Weights of a small self-supervised audio encoder (BEST-RQ).
Model: 2.06M parameters, log mel input, arch transformer, norm layernorm, activation gelu, moe expert_choice, num experts 4, layers 8, width 128.
Training: muon at rate 0.028, 11400 steps, batches of 128.
Rows from block 2 of a small self-supervised audio encoder (BEST-RQ), named by matrix and row number. Rows with one number belong to one neuron. Each number is 500 + 40 x the weight over its row's rms, rounded and kept within 0 to 999. All counts start at 0. Numbers have three digits each.
After each neuron's rows are labels from the 100 clips, of 14976, where the neuron reaches its highest value: "strongest on" is what is common among them; "loudest" is the band of the loudest frequency at the time of the peak. Only what is clearly more common there than usual is listed. The data: short read English sentences (LibriTTS-R).
# fc1: MLP up (model.blocks.2.mlp.fc1.weight, 768x128), inputs 64-127
# fc2: MLP down (model.blocks.2.mlp.fc2.weight, 128x768, transposed), outputs 64-127

fc1.652:507519449502473472523462530475574494497520555556527467457463496531553501555447483466455485490506510566496561479475533465532470441472423494459479517552473546515555489487468454549487454448397494
fc2.652:469495498457481499483513565522439449470495496474455470519490493480504509573535567597550506451469482484532463548457379489487449495569619452478516525461445520488518461543583461542458515497558511
strongest on: voice: female
loudest: 250 to 500 Hz; 500 to 1000 Hz

fc1.638:518448511540528446484498537466493474524475489486516460439539430454548475517472485565515529475536488503534395419514570478487461528504538555466500516519479430498522508581473512559401474598513564
fc2.638:484494501413477456558570515432525472549449533456535511494425506495599544549481546474515468477489494453509484524511523544449490498514452587418577528603463473547533479473458485512533481566486492
strongest on: voice: male
loudest: 500 to 1000 Hz

fc1.508:539472490508469521501492505496511409574516399465538568494495525519495468475473520536559490474541540552524472527444493537561457560524457483437481461533492455550497482550561464492460491500484471
fc2.508:417547527454610467515516515528517548536501498558549497553471466412530434497520570529565497500505530519430512544550509529456514483518518542483561541470499476499513518513521534471537514443576500
strongest on: voice: male
loudest: 250 to 500 Hz; 500 to 1000 Hz

fc1.485:484535562472536506457556450515468443565487525521459589528516450489498430530481459491492566504611497440492520547447589517451460530515471566489520523530580518502556462476505578472486476464484475
fc2.485:503565436522507553488576495493568475596480519535510523491497482477543520498519469545494538515537436522512485463454500480514442499510510496457445471543464529448554484500435502499500480454538470
strongest on: voice: female
loudest: 4000 to 8000 Hz

fc1.336:450493518452519543469482527555529484556478502433491532504545544491480500472491487485469515482538448471517584499498514478573555529541558557438495538477499490476456495551442540487506448493488490
fc2.336:565525497572490455501513449524603487494518484477458460474435546418561495520522456572467489516507458533564477487438517425547494535530522564504445498502436501535535492533512542461553516504533441
strongest on: voice: female
loudest: 250 to 500 Hz; 500 to 1000 Hz

fc1.138:482509561490458476479510507525514542523561465532474524451458537463467528478491422524521485421501474534556580485480542462532524469503561522549475500447515497543522498517485526550474512463456475
fc2.138:507509487538529419437519466550480477508493476545505453515516575462456471481499504523477490504434482440523543508512594497481559475478530466468457505477482427507525448520443480468483519487508568
strongest on: the word "you"
loudest: 250 to 500 Hz

fc1.571:513482468443498507457517572476570518551530522491528452491581553504486470567424432516565513502497423485458540500512476509425546460509506441452420444443465522496526501476451507480497504494497481
fc2.571:527487486509551490536484486502537565515468556488480487519495467546542524524507397505426548522484485527547493475505467503520491431495436445569479532561559469500494529493537553551513475519521455
strongest on: voice: female
loudest: 250 to 500 Hz

fc1.455:434472508452502489458468490479532510515471568503523510536511449553521465534471486536482444474519540404478523523493460465511503591493486463460497521509503529510459510529428507504479589498462489
fc2.455:521455505462468558516489475554534531540489483485526500476555421480471458541495522448463537479453482429533488523570495439524510427530443430563476487534500499462494537513475523520598522524533495
strongest on: voice: female
loudest: 250 to 500 Hz

fc1.530:442488531430497528482552448567520512511502502498551533441399492479494441553552499512510486446561545519511535502558491434476468528470530519532517441489463451436602507454439532496513440505520433
fc2.530:532484513527501550489535443456529452389454442524550528549492514516447482489515507526502500500454460482542515450408493508480509523532449471512464511497454490530488453454400500504473530505489558
strongest on: voice: female
loudest: 250 to 500 Hz; 500 to 1000 Hz

fc1.296:498525438486468452465473558425615475468464521475461469572470497502533502508537483491519504536468439470552524561500496503440469462471428511471516471548476543572479503515506497527474523492488439
fc2.296:411554497501448517544497540511480491539457507522426544403441538485465555498477416475592477465452517501507558505500492541531419515423555465556426504468500464512529528523531491439520545499538509
strongest on: voice: female
loudest: 4000 to 8000 Hz

fc1.670:529458528520485523488415488521522470445489472503545564549424508465542502543470559476554483490433476538532500496472553444440499462458502504459480448519486478462471503487441584515510485570497512
fc2.670:479548492580534420451418477547462524542517535409498502436447496540562571470435462429522530472553514548465527484459505491451520522521504487518547437520546537509400478570507534540555481551521492
strongest on: voice: female
loudest: 250 to 500 Hz

fc1.192:502414509418534556477518418452489531488513487463534479440541511572546536503581517532439511484513492556568566495481535532480514467482540502556522512505531545441481475545457544469431477451396506
fc2.192:538457528480479581500522522459542515466590509476458505552459469556422525529471525536445527502524545469508504428486479509471545512488515526535494453436444500534495442454493490451477554441567529
strongest on: voice: female
loudest: 250 to 500 Hz

fc1.538:423514558497552512466483477507521478463457491544469525504568483516441565475427518528512508475486512550554497556515463451496468443452501485510523478501506539521456470538551388447468481537448498
fc2.538:492513438466501516565443517464497480438542475484477501583497517500531525590554498561532474517530442519521424496405404462486521505543550527558459468485462545514522425546495522566522450519475491
strongest on: voice: male
loudest: 250 to 500 Hz

fc1.445:429400465548380559496460555480554484453501483471478535504541476486361467462520488562539491491477558465500487500534476554467485501522538506495533492449522466422464489565491514461507517575518468
fc2.445:514487448554600477475532484450547558454579475493516483466518487535506431513483537570566522496494499539524591460564474555457499463529580493478546413488521551422497497613481523544557437489549478
strongest on: voice: male
loudest: 250 to 500 Hz

fc1.641:479458503471475553449461528549504502560480439568501466510492427503531464489443446500465511458492453529527515508548449512514446525512454525475521531554544465555499538451430470531521542516511482
fc2.641:465538460472493451481478502551449449509526494483546411466472473495585552547514499465532536476395495548509491497501508507448433479496521469592508466479555515482508458501507543548518538518519461
strongest on: voice: male
loudest: 4000 to 8000 Hz

fc1.510:525572456455450420480467535498439527517524508463507452465453515505505500455379462410454532473557509526475508447528552499493533529484480485495411450530512502534512541502474449519512575485504539
fc2.510:540471432502518567609463536418477506440434569495534489479450482496538478516501510515517503533516470529498466515466535494572497414540543527544497516504560437481457482485466494525490507446456442
strongest on: voice: female
loudest: 250 to 500 Hz

fc1.767:566466432569490456505524509534564420517484440483571495480507479554462534530448470557519463512533571593540494502520412460504527467496494542447467478472513481457526501439463513520521502556392461
fc2.767:506471466486518486555489446524507467434485509542443564555520552448572496545527561528506525503516458487527480459500498501496573480493534500503461507488500515379515554596460524448463495477584519
strongest on: voice: male
loudest: 250 to 500 Hz

fc1.151:549534527508530507441511532505537512532520450423450507517442607494528508513493618530481517468437471510488467502507426612428525565497526466510452477500482503511501464533480442467429493483448472
fc2.151:457539600487446499499503497470460564448441504486424502511473505490531496485494532467487494480482566505503549529582491485471482507437487546470490397446541511448575516528455489536479551480538422
strongest on: voice: female
loudest: 250 to 500 Hz

fc1.353:590499514549433568482492438509525528551507515455514475453490509481501521500535492562545488512504467568473517532522436507460463440534537562496507511557533563497527495494513497419467515441406556
fc2.353:474485489476432547505484564492560531482524450449473534595513484533490482550525524600549483468489502495482493475524502539429450457485503471510517487485481596507390484472477476507453542527477493
strongest on: voice: male
loudest: 250 to 500 Hz

fc1.86:480524445473419485530487450446570501530463478488631446498583468573522493537561462495504449583529486559477424503462457528573487515506435512433474495531482505448525482529452514487560543423504507
fc2.86:481501591489498472529429467509564397520576534539545444494519525573477564523518485517533571481459468522531524485504499559458505504503485493482515408498507513482472411511497463433586532549447502
strongest on: the word "said"
loudest: 4000 to 8000 Hz

fc1.648:467511476466538442479507521423430483506510438542468522591457517511486535552558490505569569463502512452482484503472523479584479544505474533563495464509433478553583496525489571507504480560388559
fc2.648:484514480414559527516476504469452504451500464537450432557531560475506520588499525505474493452516502463584462566476436527452515533485517460496511556512468484541442468549545517561485549510453497
strongest on: voice: female
loudest: 250 to 500 Hz

fc1.148:459514572564481484537497467500501466499508462546493458500517483538497472546442501462467476476498432527553457481539426471454579463515531609485525426491488495472507535478520498501559431509485470
fc2.148:559531497473468465538437456579513447527489515453478471477544537584527484481515458392473558558578470520450500532460455525421493460474515544450519485483452513454513501531505541518473574506423543
strongest on: voice: female
loudest: 250 to 500 Hz

fc1.601:466477562560526517465505535486504465480448491474455508476455535520476513487475392468548503528484503500563497482499437424501458542482569532463485522503500534425492540511548611531450457488516466
fc2.601:471541530450470436471414487487475519453568480515471445526520541531568483507462465495390540543543493532427492535556462448405529480459526479491420445461565517445498477518580533525545505540419542
strongest on: voice: female
loudest: 250 to 500 Hz; 500 to 1000 Hz

fc1.31:472489462465510492462411482533538537557452467569549489523499523441540475521475449599514558411477472545472478545524492505426565463520448556537524535420476512454532528508506553528521500411469487
fc2.31:524516571533453486462494496547585453515522491527522517475490550541497489511536518556466514458493493493529427512431544443478487492469521476581513553525508537512526526482454505508453556549549417
strongest on: voice: female
loudest: 250 to 500 Hz

fc1.735:492412500484445489464531559523606523530609436439531525424567415509491515499556495512523486465478485519538441491535511568422553510578481474487528505493455472441484541444454475479570500507512517
fc2.735:458476443464655503519528437498515518475543504459530535487509454510523431459478538530482491494526465487429500463548483493531503481481589488491507464540543514454475527505541472547515556540498432
strongest on: voice: male
loudest: 250 to 500 Hz

fc1.718:527543481586463488523528538437494495494539527491538500537466512474570496420552463477475535479570445588504514471443454575522470442505442514520549477515471549530586480550496462477544448493477512
fc2.718:575542523512491512550554573491486534536462494549496489452460523580481474537482416486445434553544523469412548560506512510474540466459516461518480455490546494490522553499524479459481430476441505
strongest on: voice: male
loudest: 250 to 500 Hz

fc1.276:503469489535483455471383532520556487554560500470454496492459496447531542503541526527479523480578462542530538487553478556428526525465462618449569411522519550537491466517484527490473465473552498
fc2.276:490442454562581470459502524525554557513511491501455523487485456513502510448533522488537411547531477516454459556507556545444455451515522497509580464467467586475531495464482500558471513483485532
strongest on: voice: female
loudest: 250 to 500 Hz

fc1.160:479506497546425496414495540483497525531553504606450480472529525524469491462492413593511501489525484510501564521506504465458510465518525572519443508517500476518513530560529571519496408487466439
fc2.160:476512519491561488488510510535451525501541519522573485475578521512497366501520429449474493522447559495506541469518542506495537474501513520430489520476489493511469500458546514520538512460477579
strongest on: voice: female
loudest: 250 to 500 Hz

fc1.618:606499507508490452461508554467603486448512512487564538483512494552440463530418427520442532477516564487559486505469472539470512516429410509492497558530502477524581453489489528548464517491538445
fc2.618:546494582449523479487475590494475444540469473542487509587456499518489503464521504519500478475464506444466574450440455530497487492492491504510478558466462621485555513493431468446552528566560584
strongest on: voice: female
loudest: 4000 to 8000 Hz

fc1.743:511519513504537462501475581456497486526440505483473515448499511469560565475489478467477486493581550527512525497491580474474503595480536505480517460502588483402538502479477474567443554478525517
fc2.743:526489493451518528413550495506479512558392528499513466513510488541496482506521484567507507481531467452460523415541480513478514521516543556489583492539527519431512488464471480510448447528473548
strongest on: voice: female
loudest: 500 to 1000 Hz

fc1.395:475523437550552509510472562494540455503474488445543426518441478530457458515513459531488547497510490525520523462482524531503474550536542554562498368580507466426507468451490501535489463517473472
fc2.395:511476439455546440470527536505502432516454489508541552521492468553483441506567554563499504493528525444507481578566539423508511548518451570505505532476459540529566509516518491451523489548517542
strongest on: voice: male
loudest: 4000 to 8000 Hz

fc1.609:550439563550478484567558447455521534548419481487545478540443494546504457490488510475516541556445448535480483546562523531486510471481473481491467533531509470498519469523527483449518487484473433
fc2.609:544521474447522499515489506475449507475460524484542514562471532546550506503538450426490436488494470567458594577475518578525517554453495439479462530496517473427444521509420485488461510552512462
strongest on: the word "said"
loudest: 4000 to 8000 Hz

fc1.546:433494498477474513445425540463476475482564474448502452489479552547509534470500467526531484474513461493472532462462426493542471486451587516493514522497452471543481497522511541560484524498519414
fc2.546:509560503474495500505494497521531551448493481550495519547451520449503454530515510467430540533475533466529490499539446463537522526563526440473504507481471537598548496464433486449542506493555499
strongest on: voice: female
loudest: 250 to 500 Hz

fc1.182:589466551504504484503467508489503475509538459457463495525467489545465494477485483469476551477478493507541512481539544510547618520507539514525428507526449499490561547494466483525485555515472487
fc2.182:538486505514475429495422546522472496458506506489473490399509502529560473476485528536519465454523470500513547527574515446524477457459490508502537489497588442443547499488549468429483555486525498
strongest on: voice: female; the word "he"
loudest: 250 to 500 Hz

fc1.367:460518544505500475509446442500501476458424525560451528490420552527506487492479474529545540533555454469560504536545518511464528497526486473473588579522490512445418522507517496548452551594482473
fc2.367:415562535515437513549461484591474485496494507480576487495485508519608426521495539489500508585503538463535520451538482518498492510494511495533499507473525498513462538545533480517500506480489518
strongest on: voice: female
loudest: 250 to 500 Hz

fc1.356:539524522506511512463484466466482571519484497483450483463522511486503546422560535517482575500516498507535568481555516532479487475440499512440515473511479518497557474496561492534464528470482505
fc2.356:487468458484535489494482444460431487495513498469508533403505485515531564531502561526581421512511489471522495514456577482500481501550485543454548472494456507518459599461464552542504408433541489
strongest on: voice: female
loudest: 4000 to 8000 Hz

fc1.122:577402475509502471534475503469543566468483531515510497514468511577467448427555530517556517547504507510505485501496491427444479501464475505496493538507508470506526497462443420492473514514485442
fc2.122:575494523512495522550491498558418482390424553521458506496518511511560448443516527492553507512538541514484579499401547520522523507567556439459477543524512520469471470404568468490503532496487537
strongest on: the word "said"
loudest: 4000 to 8000 Hz

fc1.428:449401516605460538579527548521577512463468461521459482511525519449461520516525472527473521452500490555469475496514457539470479498560509479478487520548529462419551517433491490473492488550498494
fc2.428:452521413587538517488576476478520466506495486550526447509489475518542434474461535621499478516431512538511539475493497581507497459513616473547564571474501474462441475496474463497536462517527502
strongest on: voice: male
loudest: 500 to 1000 Hz

fc1.326:517495455430484438485396482494524483544450520512487483502492542468539484463486550537481507496514495542521485487527492586516508446564561546427542447452533477602522610506495559509485449508507439
fc2.326:570508538474479469460438453483485485467528504453483471498516561475487458550512596458544501479508549559519497428422493502506491500579502477476481482518472478525533546496431480525517505514483483
strongest on: voice: female
loudest: 250 to 500 Hz

fc1.403:527439481519466504544484524504401428505484441485509501611587550505512551518484536502517492503559497570504549493566509524505420508537486397515449531442518496477560481492490475474473520484451511
fc2.403:545466484556484478529469513531472494493527530456534405536451544532601540532495406525549461535494529522491581470498467535551515416474527491499465563485538499468501480426447477503522455506516525
strongest on: voice: male
loudest: 500 to 1000 Hz; 1000 to 2000 Hz

fc1.427:502485491515441519445521455470453504487485462453528487526408529488516486525483438422506537521547535522484548517546468406474465521506550525516558517501531519442507480488498551515405517550494565
fc2.427:524505496447462554501409511481542527491417516515455592511495515479563538593531535462496524507516518524492463553599550519473479421544440569499481479434502576478499518502525548428536492549420479
strongest on: voice: female
loudest: 250 to 500 Hz

fc1.626:550516598564455456452465505516521541536550432505526531526471537541492467484473495484502525492414453518527484448503494510429602462538493588472430512500486504534513516521508518494422522489512419
fc2.626:508482516479485564516490531529484522440455572475493434542512561509554446484429499527475601479513502506488548495505397440501586452560564518483527437487511555458529444483493477448575502433485481
strongest on: voice: female
loudest: 250 to 500 Hz

fc1.212:525520490581491399472542537453537498422499487515387543507510511553523546481419454519489510509530511473532464467514462509470487563523470508455503531464517522510538401581459550509530524484572477
fc2.212:493517526448441557582457502527521464537491458489456524562523507501513602544506455518445495524511480468488620492544495504475489497460463500511491485516471515493559466511430427557463429438533542
strongest on: voice: female
loudest: 250 to 500 Hz

fc1.264:547488568482468496495525551473512532497585484501485489472516510458480573546499487534472534517529497468507515484501530532467487530574526422446498499479569509440488576444478545498510539579506554
fc2.264:527474500499536552436471540502534515477365503542459506481516491484496472498448522531547495510432414521536467496520536522459514584469513477469536568443521551427523518497496456495559433471443529
strongest on: voice: male
loudest: 250 to 500 Hz

fc1.473:450504513505417547470486558476510458548529486496545572464491438501527557433473429458492520459543491494554548481487530476516529504521481513614516418535449495496490537441498434560485556572512415
fc2.473:508483509508557484504507526530484535457498599497534507507523475469552430519472500442577460510493554481450462488483484542455513539497535524525484502502451558515506514468560505501525433417499500
strongest on: voice: male
loudest: 250 to 500 Hz