config.toml
n_mels = 40
arch = "transformer"
norm = "layernorm"
num_experts = 4
gradient_centralization = true
batch_size = 128
epochs = 56.0
Rows from expert 1 of block 3, named by matrix and row number. Rows with one number belong to one neuron. Each number is 200 + 30 x the weight over its row's rms, rounded and kept within 0 to 999. All counts start at 0. After the name is the row's rms in percent of the matrix's.
# up: expert up (model.blocks.3.mlp.up, 4x128x128), inputs 0-127
# down: expert down (model.blocks.3.mlp.down, 4x128x128, transposed), outputs 0-127
up.63,086,157,247,197,208,198,185,259,288,235,233,202,160,169,168,267,183,194,195,198,170,189,212,180,253,111,175,222,237,159,232,156,201,199,135,210,173,175,208,215,162,172,215,204,182,185,169,203,162,178,210,165,213,154,197,253,171,168,209,209,223,210,196,188,186,153,186,192,195,173,196,225,166,249,205,172,226,267,210,215,226,183,220,243,189,193,196,188,250,235,223,142,214,185,208,184,165,223,217,212,180,170,221,192,234,214,202,187,180,214,193,202,156,209,220,234,210,208,247,191,223,160,199,200,212,139,214,257,168
down.63,099,221,186,180,256,182,170,202,132,226,229,204,181,158,199,184,188,173,170,209,213,267,187,204,166,164,260,183,231,160,170,218,175,183,153,272,285,240,178,174,220,208,179,157,224,195,213,177,221,220,200,180,211,236,191,227,201,210,168,185,192,191,219,188,244,223,172,234,183,208,205,212,176,182,165,202,219,203,197,182,281,220,243,190,182,230,190,197,233,181,175,240,166,217,210,209,216,208,189,242,233,207,164,250,179,129,156,233,210,208,176,199,181,165,157,216,269,167,182,185,196,233,157,153,177,182,226,205,215
up.64,105,244,145,220,206,181,189,203,179,184,192,186,216,212,253,172,189,191,235,202,227,272,219,173,154,179,197,126,187,198,221,193,274,223,157,177,224,185,201,224,162,233,169,181,191,235,124,216,200,254,190,249,181,203,221,224,222,142,176,210,222,253,242,201,156,222,187,183,220,235,178,230,229,156,232,179,230,193,169,156,215,166,218,244,169,176,176,188,200,212,237,206,153,201,184,192,205,184,152,209,223,198,178,182,164,180,183,233,222,185,188,205,214,230,140,178,258,256,180,205,186,164,222,197,211,161,207,230,235
down.64,103,211,163,184,192,226,192,140,181,172,182,209,230,238,200,230,144,253,177,137,206,213,204,184,232,218,194,165,218,218,216,173,250,212,203,214,218,248,222,189,237,192,223,175,194,188,163,222,211,250,220,190,250,203,205,184,200,173,251,247,212,237,159,160,185,199,188,206,195,230,164,186,210,118,251,142,175,190,136,223,180,156,251,225,170,184,137,192,190,134,264,187,214,197,150,168,163,187,169,207,225,211,238,226,166,205,217,202,213,233,197,188,244,226,181,163,219,179,237,194,225,220,182,217,178,199,227,198,214
up.65,093,230,175,164,205,193,191,237,182,234,211,219,224,203,190,178,171,216,211,168,252,175,169,154,164,221,174,182,221,168,199,139,245,165,216,195,187,193,221,219,178,216,235,236,157,226,184,211,189,186,170,209,145,193,225,196,199,171,178,236,240,207,181,112,234,186,207,196,284,203,171,156,208,178,262,223,158,158,218,242,207,205,180,179,236,155,214,190,226,183,156,212,233,179,275,179,200,254,172,247,187,175,166,251,201,218,239,222,188,171,241,189,209,193,211,162,171,195,171,245,248,236,213,214,191,178,203,190,216
down.65,096,251,193,209,226,196,195,202,231,174,236,194,208,201,192,185,228,190,215,214,177,198,191,194,176,202,188,243,163,124,184,252,200,212,201,232,253,178,193,197,158,225,213,201,154,133,162,244,238,212,200,168,206,217,195,222,197,159,195,224,206,234,198,176,237,257,205,237,186,249,216,249,163,244,207,217,160,218,222,146,176,201,200,228,240,252,243,167,223,255,153,281,187,196,197,182,198,198,167,175,169,209,180,196,191,173,202,195,184,202,172,234,200,225,180,149,201,212,232,192,214,124,136,154,165,234,199,213,157
up.66,099,204,215,206,194,160,187,203,156,175,207,214,219,245,175,259,213,148,246,202,182,179,239,209,135,214,216,250,256,174,221,249,234,167,189,168,190,224,204,190,243,195,152,210,159,186,206,171,140,218,237,186,220,198,253,213,256,198,180,218,209,168,202,189,179,195,163,178,233,199,181,203,221,212,180,246,200,223,222,185,216,176,235,221,230,199,232,168,268,227,203,168,182,227,213,157,214,196,182,222,171,225,239,160,230,196,168,209,233,119,150,209,224,205,223,190,163,199,167,158,214,175,194,126,134,215,212,187,205
down.66,106,174,208,204,191,213,213,258,176,196,182,178,153,241,228,246,207,183,242,167,174,247,180,188,190,164,219,205,196,168,243,191,224,160,155,197,200,212,243,153,169,202,187,199,178,142,185,156,195,204,169,231,197,181,169,206,197,225,176,229,201,201,253,242,157,267,193,179,137,147,229,245,177,177,172,199,180,174,166,237,233,224,237,214,170,226,165,211,239,201,217,193,267,180,191,203,220,251,248,214,228,217,207,242,146,219,204,174,192,208,175,197,202,188,158,208,168,181,189,127,250,237,184,191,262,207,206,223,207
up.67,094,231,215,180,174,122,142,182,177,140,230,185,240,153,227,189,176,174,196,199,212,181,222,178,169,213,183,198,232,185,211,183,203,176,202,195,174,185,159,193,206,200,180,214,237,162,235,206,247,229,250,202,167,228,238,169,210,196,189,220,161,185,211,266,241,209,189,179,195,145,224,215,233,182,196,207,157,185,233,220,219,226,229,226,210,241,180,143,196,258,199,183,130,220,206,162,183,162,205,232,207,159,194,169,243,214,223,192,226,236,224,246,218,183,227,186,161,257,265,244,182,230,240,188,207,183,150,223,160
down.67,097,192,229,148,232,197,180,185,215,165,231,203,176,223,235,230,228,169,180,197,189,197,226,189,229,193,140,206,167,197,211,190,185,240,180,170,160,190,168,259,152,183,190,194,194,185,253,155,202,264,201,172,197,185,184,238,239,198,179,213,213,168,212,235,156,236,197,162,229,186,207,221,181,264,233,198,236,191,159,217,243,160,205,219,201,218,162,253,225,200,192,174,194,169,170,259,191,150,187,210,200,174,133,184,147,220,182,165,205,160,216,265,160,221,207,274,220,224,219,226,203,192,220,166,264,208,153,209,204
up.68,100,199,244,246,169,146,189,203,226,195,209,224,151,266,182,158,211,199,220,240,242,228,195,174,206,170,182,172,247,155,235,251,216,147,196,185,210,215,262,269,218,200,207,188,184,176,163,193,167,198,193,222,219,192,227,189,252,231,201,211,226,217,202,221,214,133,217,231,177,222,139,209,179,213,220,163,202,249,212,217,237,181,192,226,136,141,210,173,241,232,206,154,209,191,211,221,187,207,191,144,216,208,185,227,216,188,145,220,181,217,172,202,144,228,181,177,176,165,222,180,209,133,222,213,244,215,182,172,204
down.68,110,199,235,195,163,155,210,192,264,212,159,197,187,219,213,150,234,192,230,193,168,181,243,229,251,155,223,178,184,192,122,207,204,249,216,178,221,210,186,159,186,223,202,250,237,213,161,221,187,187,193,190,203,200,175,139,173,150,189,151,166,178,197,254,183,229,216,244,218,265,220,182,210,167,244,219,173,190,194,224,212,168,210,171,215,216,199,228,197,181,247,258,163,235,206,206,257,230,210,228,194,158,202,205,189,143,207,219,201,201,232,198,180,142,150,246,168,153,218,145,204,214,197,175,236,181,226,209,186
up.69,108,193,152,196,157,284,263,209,233,245,247,216,198,247,200,174,175,242,173,132,166,197,152,207,228,192,190,165,242,224,208,219,196,207,206,212,225,214,202,202,223,189,180,218,193,234,220,165,173,214,205,193,228,201,193,255,253,250,199,176,233,190,178,183,206,156,179,268,149,233,175,194,174,164,183,181,185,186,203,154,167,163,208,243,214,178,227,139,142,219,241,231,227,185,235,233,222,210,137,173,168,192,162,209,218,206,189,220,155,192,199,200,192,182,236,204,172,230,169,194,205,200,192,192,212,185,153,201,257
down.69,114,205,241,203,186,153,207,220,179,215,184,223,190,192,162,193,234,176,176,237,180,182,208,233,192,208,254,226,166,136,193,156,234,191,189,163,188,215,262,221,234,158,164,214,211,205,179,213,196,167,174,203,213,230,199,204,208,126,188,218,212,208,196,223,209,233,236,185,236,159,202,267,252,198,181,197,210,235,226,218,175,206,188,147,214,195,167,223,213,165,143,151,224,158,223,172,174,198,191,228,178,220,233,190,205,219,258,156,244,175,211,168,260,241,181,177,220,203,157,209,193,159,196,186,229,107,212,242,247
up.70,084,201,227,189,206,185,192,145,276,197,148,130,192,220,143,187,210,231,229,193,252,221,185,180,202,161,190,143,231,208,208,233,242,169,206,263,203,137,197,218,168,166,204,231,178,187,190,167,282,261,186,186,143,227,205,176,227,258,187,192,228,194,211,222,168,179,205,189,233,243,200,229,223,222,203,196,223,237,227,167,187,183,254,202,181,235,262,181,192,161,202,228,248,173,185,168,201,186,243,158,205,225,194,185,236,190,179,204,219,177,230,204,177,185,172,186,238,183,194,160,195,174,189,188,200,155,237,191,212
down.70,101,236,205,206,222,203,239,247,215,183,283,191,208,191,201,186,167,190,217,206,177,227,200,195,235,190,199,281,180,203,235,197,217,221,240,243,217,161,245,166,217,217,171,184,160,227,177,154,220,155,192,188,131,151,208,190,159,97,260,180,194,149,179,203,164,200,203,197,192,144,223,172,227,165,193,206,165,199,196,177,172,202,207,236,216,260,219,171,228,248,209,205,172,229,178,199,205,255,199,160,186,146,188,219,190,183,197,202,228,240,180,186,178,161,188,171,225,193,222,221,198,195,268,176,213,210,216,183,204
up.71,096,201,211,203,208,206,205,222,241,188,263,226,242,226,210,208,186,191,209,183,197,197,224,212,187,212,233,127,219,228,210,220,210,161,192,213,205,146,180,303,211,159,210,226,162,219,162,169,165,205,204,251,177,141,243,200,233,218,298,181,222,214,152,223,191,182,221,150,202,200,161,202,171,203,259,219,151,193,156,187,201,147,224,184,194,181,140,149,204,189,217,226,260,214,219,193,179,189,188,228,221,190,209,164,214,219,220,193,208,235,187,221,171,156,237,196,136,189,196,179,215,191,173,241,199,197,211,193,171
down.71,111,268,170,135,231,148,182,215,231,155,185,193,206,203,232,195,203,181,205,208,238,177,176,180,182,182,260,255,179,217,201,174,185,179,166,190,208,223,199,190,192,208,174,170,206,177,205,182,243,238,224,237,284,228,179,285,176,213,182,194,200,256,178,199,174,253,193,282,203,240,209,220,236,188,198,161,246,220,175,179,164,204,232,201,249,180,225,189,242,170,201,231,223,229,181,199,160,180,179,191,265,176,214,207,202,163,220,183,163,226,146,153,210,189,197,182,182,192,177,161,197,199,153,175,214,175,194,191,183
up.72,097,140,170,215,197,242,200,172,187,192,251,223,172,177,189,216,228,199,179,199,212,215,150,196,241,173,169,239,178,185,245,196,189,144,220,183,171,238,190,260,217,213,199,212,253,175,193,160,177,174,256,207,240,204,233,187,199,228,130,269,262,211,219,166,191,212,202,208,177,240,224,172,203,208,191,250,161,234,177,156,218,213,211,176,211,222,210,171,187,218,205,191,246,200,220,231,235,180,155,164,215,190,168,197,135,194,176,293,197,217,217,204,155,225,166,169,231,193,189,165,160,161,192,232,185,210,217,164,214
down.72,104,207,180,244,194,201,183,223,185,180,213,191,188,230,174,192,234,201,166,222,218,222,209,251,205,210,243,232,182,159,192,161,226,204,219,236,162,193,244,218,168,205,274,200,257,233,169,165,195,207,208,256,200,181,170,156,188,234,214,186,201,220,222,193,119,186,209,183,178,168,220,168,186,246,219,219,205,142,221,195,216,230,152,196,183,175,178,209,246,205,155,201,259,114,235,198,178,198,214,207,149,172,143,154,213,174,202,217,157,178,194,229,233,207,278,220,194,187,183,223,189,213,225,164,211,159,151,220,224
up.73,119,177,214,148,228,194,230,217,229,193,216,186,223,213,150,247,188,205,260,180,191,186,202,215,210,214,226,213,226,221,259,203,182,194,268,183,215,166,243,175,200,192,176,181,137,194,236,170,171,195,190,179,125,235,220,204,151,212,201,208,210,238,162,206,140,198,241,159,190,209,210,229,153,212,184,201,199,197,180,208,189,184,142,224,163,152,177,197,186,200,174,207,201,203,215,242,213,190,235,196,124,250,190,156,269,174,165,167,262,229,187,201,181,182,228,210,198,262,176,260,234,172,203,241,213,168,218,193,193
down.73,115,178,182,224,225,192,210,192,211,198,214,269,166,181,183,197,185,242,242,234,221,146,177,215,245,227,225,219,203,197,185,149,171,198,177,207,142,189,189,209,157,184,216,213,229,196,239,219,149,182,198,251,194,178,195,231,199,278,191,208,205,244,161,209,264,202,192,209,210,193,208,175,220,197,188,240,216,209,219,183,218,125,185,254,206,174,209,195,237,226,192,215,211,191,163,190,229,219,201,255,157,97,170,170,127,195,249,249,189,222,172,185,247,191,194,168,186,236,172,168,198,182,164,220,178,183,188,234,215
up.74,108,156,186,182,191,172,191,193,230,217,165,267,211,198,160,203,243,169,206,223,232,226,192,261,253,231,248,211,201,180,238,215,184,208,174,168,184,167,201,197,178,196,170,231,211,219,262,164,223,128,189,208,218,205,157,222,192,220,182,157,183,178,242,148,176,215,212,209,174,204,201,198,148,246,167,197,236,200,178,155,192,209,187,221,191,190,236,151,151,150,218,254,203,199,189,198,215,198,210,212,180,115,211,143,205,199,201,235,206,217,227,162,221,285,261,253,216,205,203,190,186,201,221,216,209,149,198,190,193
down.74,113,178,214,211,219,187,267,195,207,234,203,208,179,161,190,205,148,192,234,165,175,174,261,216,243,207,149,194,205,216,238,227,228,153,227,187,162,142,210,216,223,158,235,220,198,188,231,226,194,167,114,158,147,185,198,200,201,219,213,218,179,175,173,274,231,188,158,177,213,156,243,222,238,199,186,194,214,243,184,216,211,165,159,201,166,234,176,180,250,201,185,192,191,262,227,170,211,150,259,206,177,154,187,180,195,199,224,202,150,247,212,192,186,168,229,192,153,232,177,219,223,201,204,208,185,240,228,236,202
up.75,134,171,170,177,254,203,194,197,184,200,190,257,161,161,192,185,190,197,240,182,242,130,204,185,175,233,168,214,190,214,279,195,252,230,220,170,151,211,186,164,193,210,254,220,118,185,238,162,171,204,187,250,158,181,162,217,181,196,230,233,206,266,187,214,241,158,235,210,185,164,208,189,196,187,256,220,197,193,233,157,161,218,168,191,207,192,199,199,182,191,199,236,194,242,240,227,231,203,232,200,180,199,198,152,213,193,154,241,247,182,169,250,209,162,196,158,196,206,203,245,177,189,211,180,186,167,244,180,228
down.75,111,201,251,189,148,224,195,162,188,170,196,185,229,192,217,205,270,164,193,189,256,158,173,171,149,234,228,188,203,189,159,254,161,174,206,220,224,188,172,228,193,225,201,184,221,198,176,182,263,208,170,197,178,176,185,189,160,191,185,165,208,192,119,207,209,180,227,253,214,245,127,205,213,235,219,206,193,237,186,220,224,245,153,220,217,211,238,180,201,150,149,176,285,237,201,227,175,191,189,187,211,201,176,178,211,205,203,221,232,203,225,179,231,193,234,207,157,244,163,217,202,194,248,180,150,219,194,223,255